{"model": "masked image model", "dataset": "photos of arthropod specimens (BIOSCAN-5M)", "encoder_activation": "swiglu", "encoder_mlp_ratio": 2, "encoder_head_dim": 16, "encoder_parallel_block": false, "encoder_drop_path": 0.05, "norm_pix_loss": false, "optimizer": "muon", "muon_scale": "match_rms_adamw", "orthogonalizer": "newton_schulz_5", "gradient_noise": 0.1, "steps": 12900, "final_lr_fraction": 0.1, "weight_decay": 0.02}
Rows from block 3 of the encoder, named by matrix and row number. Rows with one number belong to one attention dimension. Each number is 200 + 20 x the weight over its row's rms, rounded and kept within 0 to 999. All counts start at 0. After the name is the row's rms in percent of the matrix's.
# v: attention query, key and value (stacked) (encoder.blocks.3.attn.qkv.weight, 768x256, the v third), inputs 64-127
# proj: attention output (encoder.blocks.3.attn.proj.weight, 256x256, transposed), outputs 64-127
v.15,100,194,207,179,223,242,188,219,193,177,193,190,195,185,191,187,198,205,164,219,250,190,170,175,194,202,171,203,179,184,205,172,187,210,167,201,188,198,167,145,215,196,184,168,220,275,176,212,194,170,178,227,210,214,219,225,170,197,204,233,210,203,152,235,168
proj.15,096,226,227,189,168,187,223,207,164,231,227,182,235,187,205,211,217,206,178,208,181,185,169,192,182,215,203,221,211,185,190,199,172,180,227,187,211,206,183,206,203,204,181,209,182,170,182,188,186,208,166,144,205,211,225,220,157,203,199,194,176,232,226,212,188
v.16,099,221,186,235,203,228,204,242,193,236,201,201,165,188,222,202,205,220,215,206,218,207,217,227,196,185,202,196,238,202,213,183,210,206,194,214,178,218,191,191,214,231,186,237,192,233,218,212,187,221,231,147,176,213,238,195,216,166,198,182,215,212,217,190,150
proj.16,095,205,192,196,206,216,201,196,185,199,187,203,171,211,211,189,225,176,204,200,228,180,155,194,213,170,171,221,215,212,191,230,195,220,207,165,181,186,226,209,208,199,169,224,181,191,212,201,190,217,205,212,196,228,184,197,203,161,177,182,215,196,199,188,189
v.17,099,221,211,210,221,172,193,211,221,181,201,186,195,216,203,193,237,191,205,205,194,195,219,209,203,220,161,206,198,223,205,193,165,213,195,232,164,185,188,193,180,188,188,196,178,240,192,230,216,181,205,192,216,213,196,203,225,234,207,222,197,174,166,180,201
proj.17,096,187,201,176,181,209,194,221,195,233,193,199,213,230,205,180,172,174,193,184,226,211,171,201,215,211,182,186,186,176,248,201,200,211,212,185,214,185,215,198,199,193,190,180,196,177,200,205,174,220,226,161,188,192,183,197,196,197,205,220,220,176,217,197,196
v.18,097,235,197,221,202,173,192,187,209,184,219,175,155,231,225,211,202,183,209,205,218,191,188,181,188,168,199,187,170,220,196,212,184,198,226,200,185,191,212,202,230,197,255,182,196,221,201,226,183,197,196,212,178,154,186,204,205,207,168,174,207,214,143,214,181
proj.18,097,229,210,210,197,207,205,163,202,226,183,194,206,193,210,214,177,185,209,192,240,214,240,183,215,186,190,195,212,192,144,220,197,152,209,182,231,238,204,199,195,188,163,196,209,219,217,227,189,220,196,221,210,203,212,218,230,178,242,202,214,205,191,199,172
v.19,105,223,190,182,175,230,226,180,204,176,195,213,212,201,200,223,191,214,209,195,204,216,193,223,186,210,221,210,252,177,181,240,187,230,210,183,207,188,217,210,215,215,168,158,201,209,234,171,152,205,210,188,215,222,192,197,176,209,191,211,185,187,169,206,165
proj.19,097,213,241,201,194,228,186,217,199,194,211,217,211,209,190,177,169,212,195,210,196,179,192,196,226,203,236,192,224,225,208,187,219,151,164,200,162,192,185,238,165,189,172,206,175,182,193,181,223,199,213,231,229,213,192,216,192,201,218,193,181,176,200,177,240
v.20,098,200,171,162,225,229,243,222,234,179,194,230,225,194,203,198,214,183,198,223,206,215,183,222,162,209,218,224,196,179,218,218,189,166,185,227,188,183,152,226,205,200,192,168,181,206,179,258,178,216,195,194,217,209,184,190,236,226,208,193,202,200,222,169,191
proj.20,106,196,211,183,208,205,157,246,178,176,236,188,173,213,189,220,206,193,191,202,235,160,185,172,192,193,206,185,191,187,202,215,208,213,194,187,185,179,162,200,206,209,179,195,189,194,205,185,191,177,206,205,173,229,186,115,201,214,202,217,183,177,202,195,186
v.21,102,200,201,208,172,214,174,170,222,218,188,179,197,208,187,183,199,181,219,198,203,238,187,189,208,219,219,199,215,236,181,206,199,184,195,212,215,203,224,170,179,201,169,236,175,198,229,230,226,186,202,172,197,190,195,202,221,211,210,238,212,168,210,194,201
proj.21,103,194,207,229,212,189,178,195,191,227,209,240,190,236,207,204,186,209,213,214,197,219,211,202,205,205,182,212,164,181,204,222,217,185,188,204,200,185,196,190,157,207,202,206,185,196,197,219,195,218,217,163,208,194,194,250,194,212,187,173,228,187,163,189,178
v.22,113,181,213,199,242,210,196,212,228,213,216,208,167,241,205,196,218,192,197,218,192,227,216,195,220,229,224,172,202,201,236,192,203,249,225,201,234,200,201,225,193,186,205,208,225,210,211,175,199,205,192,211,215,216,176,191,234,219,207,223,183,184,198,203,185
proj.22,096,195,210,171,162,202,208,215,225,160,214,205,203,189,187,217,182,184,195,198,232,199,223,193,168,168,206,170,204,181,225,234,221,167,218,176,218,163,204,215,215,168,221,227,203,197,238,187,225,193,190,194,194,171,226,218,244,197,205,188,183,198,207,187,203
v.23,096,211,186,186,228,246,200,205,155,189,194,233,215,226,208,231,194,175,216,178,195,197,235,228,234,213,218,206,192,171,222,227,196,186,176,214,175,214,224,239,223,193,167,205,191,204,188,234,215,243,195,202,180,184,203,165,211,225,182,198,205,194,226,199,188
proj.23,106,229,191,220,217,165,164,182,238,224,231,203,186,196,197,204,193,173,206,166,204,216,199,222,192,172,192,220,185,181,186,191,191,180,184,191,181,181,192,209,192,215,221,235,211,185,175,200,195,214,205,195,207,228,177,207,184,196,192,192,203,216,198,197,190
v.24,098,162,186,222,210,210,240,213,195,199,212,151,166,184,175,191,218,176,172,200,204,188,170,213,218,162,189,217,225,169,165,196,218,183,203,214,215,211,205,191,189,206,190,200,241,228,213,208,178,165,215,174,231,205,203,221,203,204,166,216,172,156,193,163,206
proj.24,105,195,168,205,234,212,197,179,172,189,202,206,188,246,194,199,161,180,224,200,190,189,212,225,172,196,207,160,229,192,175,181,184,200,232,214,222,234,204,189,179,216,195,180,180,191,223,122,164,213,190,178,214,253,206,201,192,224,183,198,171,152,256,248,217
v.25,100,202,204,180,206,193,227,191,208,208,187,168,136,191,221,196,201,205,205,208,218,195,198,209,185,195,201,190,161,191,201,179,210,202,221,207,197,169,206,164,210,200,200,168,201,231,206,185,182,199,256,206,187,205,218,200,226,201,203,240,208,225,196,202,202
proj.25,103,187,216,197,201,190,228,200,184,190,183,234,205,217,177,211,214,210,187,166,227,167,228,196,230,209,188,197,217,188,180,170,174,218,195,196,203,176,201,194,227,159,178,170,162,189,211,184,199,212,189,224,191,170,190,224,246,215,168,213,198,226,178,162,208
v.26,107,248,188,184,194,223,211,198,155,213,218,185,201,190,223,152,196,223,200,194,200,228,189,232,152,208,213,192,200,208,213,191,236,197,154,189,210,202,198,197,207,184,182,190,203,213,174,208,191,184,194,239,206,189,183,224,219,162,186,253,178,198,211,199,175
proj.26,106,229,216,232,186,181,165,186,170,197,193,201,191,187,218,214,226,200,196,194,183,204,241,230,196,224,191,182,171,236,193,188,242,182,228,165,185,232,205,195,174,188,199,219,188,180,186,199,256,210,239,162,174,187,169,206,168,168,209,205,178,227,197,198,178
v.27,106,234,206,169,233,182,219,221,189,201,182,186,171,200,200,197,223,210,204,195,176,218,220,188,165,147,210,183,216,224,201,190,246,244,197,221,170,205,175,195,166,229,200,161,200,188,195,194,217,185,221,192,212,179,177,205,182,212,189,165,213,170,215,196,211
proj.27,102,204,204,183,223,180,216,209,178,176,208,171,177,181,224,219,225,185,192,229,214,206,181,189,220,156,179,177,227,238,184,164,161,205,199,182,208,212,195,192,206,204,204,222,245,227,195,202,207,205,201,210,178,228,201,212,193,183,230,190,186,171,250,213,176
v.28,098,230,174,210,181,244,172,195,197,183,225,182,215,233,178,198,184,197,211,171,183,219,233,200,167,201,208,163,209,206,170,163,201,231,182,159,230,219,167,190,194,154,182,182,208,194,205,176,191,193,208,195,217,200,186,221,184,170,215,216,205,175,219,196,153
proj.28,108,220,202,181,229,212,201,192,190,233,217,178,191,181,202,214,233,277,189,178,177,217,233,210,199,225,193,192,195,222,192,194,216,216,173,209,199,177,233,194,176,204,159,216,200,170,188,226,171,213,198,189,158,203,180,236,187,185,193,208,218,188,208,236,240
v.29,101,194,242,165,186,233,174,183,219,181,207,149,219,198,186,213,190,188,200,212,200,194,204,194,228,165,231,226,204,206,176,200,186,201,186,219,197,207,201,190,195,163,209,181,225,188,180,207,212,201,178,228,198,186,184,181,180,194,201,231,220,205,227,166,196
proj.29,096,194,230,197,191,222,201,219,163,159,202,153,204,162,199,223,211,207,192,193,155,194,214,209,188,187,192,244,207,227,178,185,195,223,199,192,200,187,194,202,168,204,215,213,185,207,197,181,179,199,237,181,205,210,211,210,199,180,219,190,198,186,237,179,235
v.30,102,183,208,209,188,217,219,217,227,227,192,193,176,165,201,166,190,225,170,206,199,230,177,180,202,212,204,205,209,216,185,204,196,192,196,195,203,175,215,216,227,182,184,194,192,197,205,179,216,184,185,200,209,239,210,176,198,173,172,223,237,155,211,206,214
proj.30,099,201,176,204,185,227,190,202,201,211,195,184,179,227,218,221,172,213,167,202,210,182,175,237,196,202,220,186,205,180,175,209,224,172,238,177,197,205,225,207,183,234,200,194,141,231,226,202,228,235,179,208,214,189,176,196,193,179,202,216,222,199,179,175,206
v.31,108,217,190,182,199,235,196,208,218,188,212,198,195,230,204,199,183,199,201,186,221,195,207,211,180,194,201,211,198,185,209,190,185,173,178,233,205,217,181,184,211,196,205,215,199,201,198,162,196,177,199,247,163,151,183,204,236,191,184,233,208,166,242,207,190
proj.31,098,178,163,205,223,224,185,168,179,184,179,204,235,201,188,204,213,177,204,204,179,198,213,220,193,186,192,190,241,205,170,188,231,179,188,201,197,183,196,209,198,244,208,213,194,205,206,178,221,201,209,196,211,218,187,187,185,176,204,163,191,194,173,212,184
v.32,103,200,233,175,213,170,224,213,191,188,183,193,228,184,192,192,217,206,160,152,177,216,211,189,205,188,212,216,177,183,239,201,206,229,186,198,221,199,195,217,245,203,182,180,233,206,215,216,203,165,239,215,212,169,176,188,215,190,229,216,189,177,201,196,170
proj.32,107,219,213,209,158,214,183,170,208,218,202,237,173,207,221,206,174,193,210,177,226,228,187,185,218,197,205,197,184,186,238,214,190,206,202,197,159,171,210,203,207,217,199,179,185,194,192,195,179,221,192,195,234,193,199,161,235,216,217,236,223,240,215,219,196
v.33,094,176,201,208,201,196,208,202,166,209,183,227,203,221,192,194,216,223,213,202,210,187,205,203,224,217,195,210,194,229,208,224,191,168,238,187,182,184,234,195,223,180,178,211,174,245,211,196,242,215,165,220,179,187,190,242,193,206,200,176,163,202,167,239,211
proj.33,101,188,183,204,177,171,193,137,200,214,194,221,205,170,231,207,202,198,201,192,210,211,176,183,181,174,193,200,194,184,207,180,181,203,204,191,239,175,204,199,188,224,220,217,203,239,194,226,244,182,191,205,225,184,217,223,213,206,159,172,161,213,192,223,206
v.34,100,170,175,193,224,200,185,205,185,202,191,173,206,221,224,158,206,171,193,212,221,206,214,193,205,207,203,196,187,208,210,186,179,217,232,209,201,221,170,231,204,224,176,206,187,146,180,214,202,178,237,231,169,206,232,207,210,192,190,244,187,212,197,219,164
proj.34,096,223,190,227,235,188,248,203,195,207,208,201,213,207,213,177,266,221,213,212,200,217,230,239,185,184,177,201,181,203,228,233,218,201,214,198,201,220,183,168,190,182,194,176,180,214,198,185,249,179,219,187,211,193,224,191,199,222,221,195,197,222,200,201,206
v.35,099,182,163,223,190,204,199,196,201,215,185,199,208,178,175,235,199,208,221,192,196,181,182,199,201,183,198,194,231,188,200,202,174,179,181,180,240,237,191,181,176,207,202,211,214,217,206,214,184,232,208,186,198,208,193,219,192,238,215,200,190,199,213,146,204
proj.35,100,225,186,193,181,222,225,206,179,190,173,217,211,216,214,180,187,187,182,187,226,198,199,180,181,189,235,189,225,239,205,173,227,157,233,177,238,226,154,233,211,144,203,216,201,236,199,169,198,202,206,218,230,229,218,198,190,170,197,198,202,203,214,182,217
v.36,098,214,186,204,197,173,173,208,256,162,201,238,182,218,200,183,197,215,208,227,164,198,184,202,193,187,198,164,180,170,214,159,202,174,201,193,184,191,202,204,185,214,194,190,208,193,198,203,188,168,184,177,164,222,204,179,211,220,184,177,199,210,200,220,207
proj.36,102,245,161,214,192,202,200,194,217,226,194,190,195,211,217,229,197,201,199,186,187,191,220,158,197,226,157,179,234,202,151,210,171,191,221,174,170,233,212,211,169,217,178,188,198,208,171,215,212,228,197,174,221,199,182,193,189,179,218,242,170,264,222,173,216
v.37,103,221,211,164,192,169,209,194,222,198,216,160,210,169,180,189,201,181,192,190,235,201,207,235,212,176,227,189,197,205,187,184,202,219,196,217,183,190,190,192,216,204,193,177,173,179,199,264,166,206,243,209,177,198,233,198,207,170,201,198,210,239,201,216,225
proj.37,094,217,224,236,203,186,211,198,207,210,239,207,193,211,189,222,219,216,180,206,180,188,229,187,147,209,219,187,185,174,187,193,209,180,198,225,192,213,177,218,177,246,196,191,238,194,195,204,166,217,204,196,198,190,208,211,241,186,214,215,172,203,200,215,199
v.38,103,195,201,212,207,172,177,221,227,192,200,217,190,236,192,222,201,183,206,207,220,235,218,176,207,188,217,208,223,210,206,199,182,220,169,176,181,175,222,191,191,205,216,176,194,214,232,184,233,238,195,172,219,220,226,249,212,209,228,220,169,212,161,197,230
proj.38,106,182,200,194,186,205,181,182,187,216,223,213,209,198,194,228,231,203,196,226,219,180,174,178,161,236,203,193,190,166,185,191,195,215,133,179,185,187,190,210,200,188,196,188,211,199,236,195,199,218,207,198,174,179,203,191,200,225,189,185,202,199,207,211,179
v.39,101,153,200,229,193,214,178,229,224,198,239,168,194,216,227,239,186,186,209,189,191,179,230,198,212,210,208,216,223,195,202,168,219,182,214,180,224,198,198,210,186,215,194,168,214,188,181,204,178,229,170,232,215,191,198,203,200,191,211,228,188,215,203,191,222
proj.39,097,204,199,201,176,196,201,178,222,227,198,183,205,198,201,216,152,170,203,200,224,214,200,187,215,193,190,167,168,209,208,195,196,221,213,230,194,183,208,220,220,178,208,214,187,202,208,231,201,169,229,198,195,226,232,208,184,235,180,210,232,174,207,164,204
v.40,102,182,210,192,222,216,203,177,236,193,189,155,164,231,220,186,171,212,244,208,219,201,200,189,201,165,190,204,162,220,207,184,178,168,180,208,202,203,211,170,194,238,241,205,227,216,205,210,160,169,213,164,224,217,207,190,218,186,187,196,185,224,180,189,186
proj.40,109,210,184,199,221,162,212,216,193,227,205,198,197,179,176,190,224,192,219,195,198,213,188,232,191,201,235,170,193,198,215,192,207,230,196,187,211,226,218,198,197,236,228,208,195,162,189,183,213,217,190,223,199,190,228,229,209,178,221,199,220,185,202,178,199
v.41,101,188,203,208,201,176,186,197,182,199,187,203,189,221,200,184,192,212,215,173,205,138,197,202,193,170,242,210,219,225,171,181,217,224,195,216,232,167,200,221,216,175,176,236,192,216,196,190,188,203,216,191,198,218,211,215,178,161,199,214,220,198,247,197,214
proj.41,097,177,204,226,179,190,203,227,214,201,225,218,166,176,230,221,195,171,203,194,157,226,178,189,190,193,234,182,193,191,166,216,231,217,164,194,200,211,201,180,182,223,189,148,208,196,201,206,212,191,167,216,219,231,189,177,190,207,174,209,204,206,187,216,242
v.42,102,179,197,200,249,203,203,215,189,174,211,161,200,187,212,199,171,190,213,218,188,205,176,220,197,200,212,216,188,185,196,212,195,181,189,239,199,186,192,218,205,203,202,160,195,185,197,214,217,205,193,195,219,161,201,207,206,207,208,175,230,198,197,208,205
proj.42,098,174,194,162,234,203,209,188,171,170,230,172,210,206,237,182,206,218,210,228,170,175,192,195,188,220,179,224,194,207,193,188,191,220,243,223,215,228,190,186,233,198,212,206,210,172,218,184,203,170,209,212,212,189,214,168,234,188,206,217,187,186,194,185,222
v.43,104,196,171,190,210,206,217,188,199,203,188,196,210,214,235,168,173,195,247,230,204,170,206,210,153,180,171,226,221,184,217,194,223,215,207,251,185,220,216,216,169,188,173,208,199,195,182,217,243,186,234,158,207,185,183,218,214,212,201,165,207,227,184,203,201
proj.43,094,217,185,169,229,168,205,178,208,226,202,223,191,196,210,223,184,216,213,196,196,186,183,213,211,203,225,193,175,233,215,218,226,215,190,157,224,223,202,213,214,205,202,194,204,190,218,234,152,185,225,197,233,195,190,184,204,195,188,199,194,217,185,209,171
v.44,097,197,196,174,204,170,158,205,161,192,207,226,176,169,194,203,194,233,213,233,189,153,188,202,240,205,222,206,220,160,205,192,220,188,204,186,201,198,212,236,180,183,219,220,204,197,222,197,184,197,198,176,213,195,206,205,206,178,194,183,196,159,170,205,202
proj.44,100,200,235,184,204,207,214,238,207,193,192,177,187,217,197,234,223,196,200,212,185,217,187,212,202,218,191,200,209,216,199,186,235,141,175,195,180,223,227,202,226,220,207,193,169,203,228,210,184,230,183,192,211,189,211,232,204,219,199,221,207,181,212,202,189
v.45,102,206,177,267,210,207,204,199,192,199,207,213,204,195,212,195,228,177,192,197,152,219,179,226,199,186,182,168,192,199,219,209,195,214,212,185,170,176,215,188,203,222,219,227,177,184,171,195,186,190,212,196,220,182,186,209,188,160,161,216,219,229,205,179,252
proj.45,099,202,202,184,172,241,210,191,189,202,206,180,188,182,205,212,216,167,233,174,186,178,229,193,231,194,207,206,180,194,207,207,204,196,193,201,215,216,183,191,199,192,210,177,223,223,199,194,183,193,178,182,205,181,156,183,206,193,232,181,202,187,204,237,178
v.46,100,188,183,180,179,162,193,183,182,212,221,208,218,173,191,180,169,209,228,199,198,241,203,230,195,156,182,201,221,203,185,220,186,193,193,173,204,200,191,178,158,179,250,199,225,221,187,213,210,202,206,187,173,177,175,173,171,178,186,205,225,173,189,177,205
proj.46,102,213,198,215,178,154,202,237,180,170,186,198,178,211,205,195,232,186,201,188,200,175,190,163,215,223,215,179,183,220,196,222,195,211,167,203,223,215,235,226,168,227,213,189,174,210,217,178,175,189,173,163,215,182,208,216,197,208,189,182,164,192,188,198,212
v.47,103,181,208,173,190,164,231,187,221,187,225,207,173,188,192,224,172,194,179,206,201,221,214,225,195,192,211,191,213,203,195,170,162,195,224,185,195,200,212,175,200,188,215,184,186,209,202,173,202,264,216,214,215,208,216,187,177,186,181,232,239,190,194,173,167
proj.47,099,179,170,192,186,207,171,204,203,216,176,206,219,196,192,206,198,200,159,225,189,210,186,178,167,223,209,179,176,205,206,219,156,182,195,175,179,182,193,215,171,222,210,201,210,178,212,179,213,220,229,212,203,204,220,204,192,186,164,210,204,159,178,198,193
v.48,101,232,217,191,181,234,198,196,194,198,207,198,187,208,193,183,184,182,218,204,195,198,205,207,190,197,196,186,204,208,206,229,165,159,189,204,227,223,230,189,210,220,171,219,180,223,246,218,226,179,175,199,180,221,208,221,173,201,228,207,223,197,219,202,166
proj.48,101,169,154,218,185,216,203,179,232,189,161,175,184,204,224,170,191,162,194,190,211,152,182,184,228,206,216,189,187,201,204,181,195,193,193,214,142,222,206,231,231,204,185,188,210,190,213,198,179,196,237,187,188,209,212,175,212,205,206,187,165,223,200,215,220
v.49,105,248,183,215,232,159,174,183,210,172,203,195,198,189,207,175,204,200,176,224,212,212,236,178,202,174,189,199,216,196,198,201,239,203,206,210,200,207,191,209,185,196,187,204,203,166,204,212,167,225,173,193,195,224,190,195,176,230,177,225,212,177,185,231,226
proj.49,090,213,189,215,202,209,187,169,204,233,218,201,208,192,213,213,198,207,183,187,206,193,203,194,209,222,213,186,228,211,210,176,204,237,185,199,221,182,207,183,163,235,181,201,214,198,196,239,204,191,187,175,227,213,218,205,215,217,210,215,184,184,187,218,146
v.50,096,168,196,223,234,180,195,162,192,198,224,202,198,226,198,182,224,169,155,226,203,207,174,182,177,192,214,205,189,188,248,185,214,176,182,198,222,171,193,190,143,206,160,162,198,197,194,179,178,186,191,153,203,218,180,201,231,231,186,246,202,193,209,196,199
proj.50,099,220,180,185,176,205,215,216,185,246,180,218,204,219,207,199,196,207,214,227,201,196,228,206,206,157,194,193,194,202,200,196,192,177,204,206,260,179,197,212,233,193,208,170,214,195,213,185,178,241,200,213,196,188,208,220,185,200,191,218,213,165,179,186,175
v.51,103,170,220,199,181,205,171,191,206,177,163,212,206,210,204,249,235,205,225,197,180,204,206,201,168,229,183,160,201,189,192,179,185,210,164,239,196,208,210,211,165,176,185,206,188,183,222,182,222,195,176,197,173,204,170,218,199,218,218,208,198,189,146,224,175
proj.51,094,233,190,221,175,215,220,197,191,165,216,211,216,190,172,175,208,218,195,185,199,172,185,222,238,174,187,186,154,187,216,216,195,241,211,177,196,183,191,209,175,200,195,230,185,222,251,197,183,184,204,225,214,176,188,185,188,198,208,224,200,191,224,187,183
v.52,097,209,207,209,185,192,209,160,202,223,204,204,203,200,209,179,218,193,186,201,155,212,212,200,166,201,203,199,201,222,185,228,172,203,188,218,188,189,170,231,189,214,210,189,184,195,217,185,189,231,226,187,214,194,192,156,187,236,176,211,161,194,184,181,192
proj.52,101,201,167,174,184,197,241,185,216,161,226,185,184,201,229,209,200,213,195,226,191,192,210,207,208,195,204,202,233,198,210,204,213,219,225,164,214,217,167,200,209,194,195,229,220,174,220,201,227,197,184,190,176,213,224,232,197,200,184,182,177,153,199,198,202
v.53,104,213,190,201,192,224,190,230,210,197,193,196,190,231,208,180,213,191,186,223,186,216,205,197,212,195,196,205,190,223,211,201,190,191,202,204,167,212,219,196,162,212,182,212,174,220,218,210,184,179,215,199,212,219,225,229,206,205,198,203,131,203,196,224,201
proj.53,096,194,197,210,224,192,199,190,196,211,215,194,228,210,176,201,218,185,182,208,206,197,217,199,199,182,199,208,187,216,208,212,213,188,204,187,208,189,196,184,239,155,177,183,199,161,195,206,197,204,189,169,161,238,185,210,200,187,198,175,223,247,158,210,234
v.54,092,230,228,221,164,235,200,183,192,195,253,253,224,192,181,217,220,202,177,186,238,215,224,216,192,200,224,212,215,192,137,201,178,190,191,196,147,194,189,214,201,212,192,209,217,179,189,208,210,196,200,205,183,202,205,204,202,222,223,175,200,197,219,199,173
proj.54,106,190,201,212,173,197,207,191,225,207,198,215,196,204,192,169,179,217,179,199,209,191,204,226,193,238,175,192,224,187,228,242,205,182,187,185,198,223,220,172,229,221,207,173,175,231,199,195,193,216,207,218,196,233,201,212,206,218,184,185,198,221,205,199,223
v.55,100,203,184,222,223,194,211,203,207,208,203,194,265,191,221,226,208,219,175,186,226,210,220,177,220,184,198,224,186,195,201,189,170,195,210,220,201,176,176,226,191,164,179,249,185,179,161,219,217,192,220,180,237,195,199,179,214,165,225,187,236,177,190,196,193
proj.55,104,231,205,189,204,178,145,187,145,212,193,205,203,192,217,201,195,210,193,146,191,190,179,202,198,145,198,214,191,189,203,196,231,205,190,219,209,198,186,179,208,209,189,207,169,198,205,174,189,221,201,196,217,179,210,200,186,206,186,195,196,195,176,196,194
v.56,103,204,203,203,195,198,208,214,144,197,218,224,206,179,201,192,169,213,230,193,177,225,211,202,184,173,182,207,230,177,179,187,205,167,223,200,224,210,220,213,233,188,210,224,177,183,178,225,206,160,206,221,214,227,203,219,182,186,178,180,196,215,198,199,185
proj.56,101,171,218,174,188,168,240,203,231,220,176,242,175,205,228,218,204,224,216,200,228,193,206,203,182,183,205,210,198,237,182,208,229,209,170,189,188,200,212,175,201,144,174,214,230,178,241,201,211,223,219,166,236,207,193,205,241,185,211,189,231,219,234,221,219
v.57,103,202,199,198,198,227,204,190,196,170,229,187,189,243,203,232,228,220,206,204,185,203,186,182,207,203,167,206,176,238,195,233,223,185,222,221,196,210,208,204,219,198,201,216,196,203,197,174,213,248,192,165,181,235,245,184,205,230,188,235,189,195,192,188,215
proj.57,103,198,186,181,216,187,207,178,182,207,207,217,227,180,164,193,212,173,210,218,221,244,198,185,189,197,196,225,186,213,184,217,214,195,180,195,203,199,223,168,193,175,191,186,195,236,195,224,194,197,175,215,209,209,197,197,199,158,234,211,199,263,161,212,189
v.58,108,187,197,183,224,227,207,179,208,188,212,190,216,208,198,240,201,214,197,214,211,219,185,185,212,162,207,230,178,199,178,184,190,200,229,206,185,205,188,237,178,252,248,193,175,209,202,203,192,199,211,224,178,182,233,193,193,222,166,205,194,182,177,176,194
proj.58,099,178,209,205,199,214,194,216,228,193,167,173,193,210,211,206,206,173,186,173,198,164,197,167,205,211,198,189,202,186,173,181,164,201,176,178,160,208,205,198,235,216,189,221,180,187,209,217,223,200,229,213,225,184,198,211,211,183,173,213,176,174,206,219,217
v.59,101,206,206,207,188,197,175,215,180,199,217,221,185,202,208,182,212,182,204,206,165,212,212,214,183,230,190,180,218,236,207,183,167,168,208,204,185,161,201,216,202,183,204,182,208,185,193,193,193,174,202,202,201,203,181,221,190,207,213,194,206,184,163,208,198
proj.59,103,206,176,208,156,224,216,206,201,166,198,246,211,165,188,201,243,217,197,199,187,217,213,209,229,220,195,212,200,192,185,198,198,221,185,252,242,205,211,197,200,223,196,238,194,196,207,238,234,188,211,186,200,206,205,188,205,174,209,192,158,200,200,239,228
v.60,099,175,211,189,211,161,220,185,192,220,190,177,252,202,211,181,233,156,173,210,228,190,188,184,184,218,208,199,189,202,180,181,198,190,200,254,163,216,206,225,192,194,183,202,217,181,178,197,194,186,184,190,180,142,183,230,233,208,191,229,214,209,175,173,201
proj.60,102,200,209,192,226,214,184,208,188,221,195,183,157,188,190,217,216,188,199,182,203,209,189,215,178,182,208,214,210,204,178,204,196,198,227,214,174,173,218,205,191,221,187,182,204,192,211,193,188,180,185,210,176,192,201,204,176,206,164,146,202,161,207,181,206
v.61,096,173,211,212,193,216,195,263,224,205,176,192,199,187,166,206,215,184,196,166,207,206,212,213,198,195,193,189,155,204,204,195,149,241,187,204,185,205,212,206,207,206,196,175,198,217,165,225,238,199,213,201,234,169,241,201,199,185,224,233,203,213,191,194,183
proj.61,092,213,198,194,161,215,216,187,207,247,174,214,195,222,247,210,195,199,244,209,197,199,209,174,192,187,198,194,206,159,194,175,216,180,147,174,236,224,187,201,156,204,170,231,193,190,159,209,177,213,181,203,220,205,187,190,191,201,213,172,214,202,201,219,189
v.62,099,177,215,162,184,244,190,209,213,187,241,185,197,169,194,193,217,179,242,187,174,194,189,220,209,205,196,250,230,209,185,213,203,181,197,215,207,221,207,175,172,176,210,248,190,193,191,206,191,170,171,211,191,202,208,196,213,202,208,193,242,242,182,161,195
proj.62,095,178,219,188,207,186,155,202,183,194,242,202,210,210,171,189,236,195,194,191,189,235,192,208,166,209,192,186,229,192,219,173,165,192,225,172,215,199,222,186,152,212,167,212,218,195,202,182,205,231,230,201,178,194,174,216,170,198,201,178,198,190,201,185,164
v.63,100,172,160,148,181,188,205,216,211,225,234,188,180,186,173,208,186,246,218,188,189,183,175,181,210,210,228,213,207,178,210,208,212,214,181,182,205,178,196,226,175,213,167,184,213,218,216,191,216,216,172,214,193,176,218,214,205,187,209,206,168,200,216,218,173
proj.63,102,214,201,211,245,167,197,219,198,188,209,181,174,226,203,208,235,208,203,239,209,216,231,201,212,167,206,195,186,192,193,148,165,216,180,162,242,203,204,215,196,199,188,198,184,192,190,200,190,202,197,196,222,199,206,210,178,216,217,197,209,210,234,199,224
v.64,094,207,172,190,199,179,211,239,213,198,224,222,223,208,210,152,211,190,169,201,168,202,191,215,203,185,220,224,203,223,213,197,197,217,207,207,188,221,181,212,229,159,218,228,188,200,182,244,176,200,218,209,192,211,214,232,229,214,188,203,200,205,224,152,184
proj.64,103,203,221,195,217,197,185,216,179,204,199,199,211,205,168,196,185,179,210,199,191,177,158,209,228,191,204,209,233,186,219,162,194,188,218,169,227,168,190,176,186,204,172,176,196,226,206,236,176,196,209,207,210,194,174,188,208,229,232,209,188,190,211,214,173
v.65,106,210,181,199,183,232,184,166,187,228,219,149,204,217,202,171,201,245,221,214,156,179,237,219,207,190,196,212,184,200,207,199,181,230,170,190,253,181,205,170,217,227,256,225,230,169,237,188,202,213,235,225,183,198,202,193,218,250,184,213,206,186,221,197,188
proj.65,099,213,207,213,178,198,202,203,218,180,196,181,238,161,211,188,183,208,191,166,207,189,252,201,188,192,181,177,181,182,187,198,204,195,217,210,208,231,188,179,189,204,227,205,224,191,220,227,217,191,200,200,167,205,198,179,214,211,197,183,198,192,154,204,173
v.66,096,166,206,194,204,215,180,199,205,233,187,229,172,190,206,172,217,185,220,205,214,176,198,230,235,207,185,199,223,222,180,199,195,228,197,207,190,217,209,174,193,228,192,209,181,216,184,210,178,223,215,207,194,225,199,186,200,210,158,198,231,175,183,194,191
proj.66,101,199,194,234,215,188,210,187,190,187,204,204,196,204,207,207,233,211,201,210,207,195,184,186,201,198,181,191,208,171,223,237,216,187,222,204,204,213,214,228,190,223,171,185,213,188,185,184,169,199,192,200,225,196,241,173,174,176,205,194,192,197,190,192,198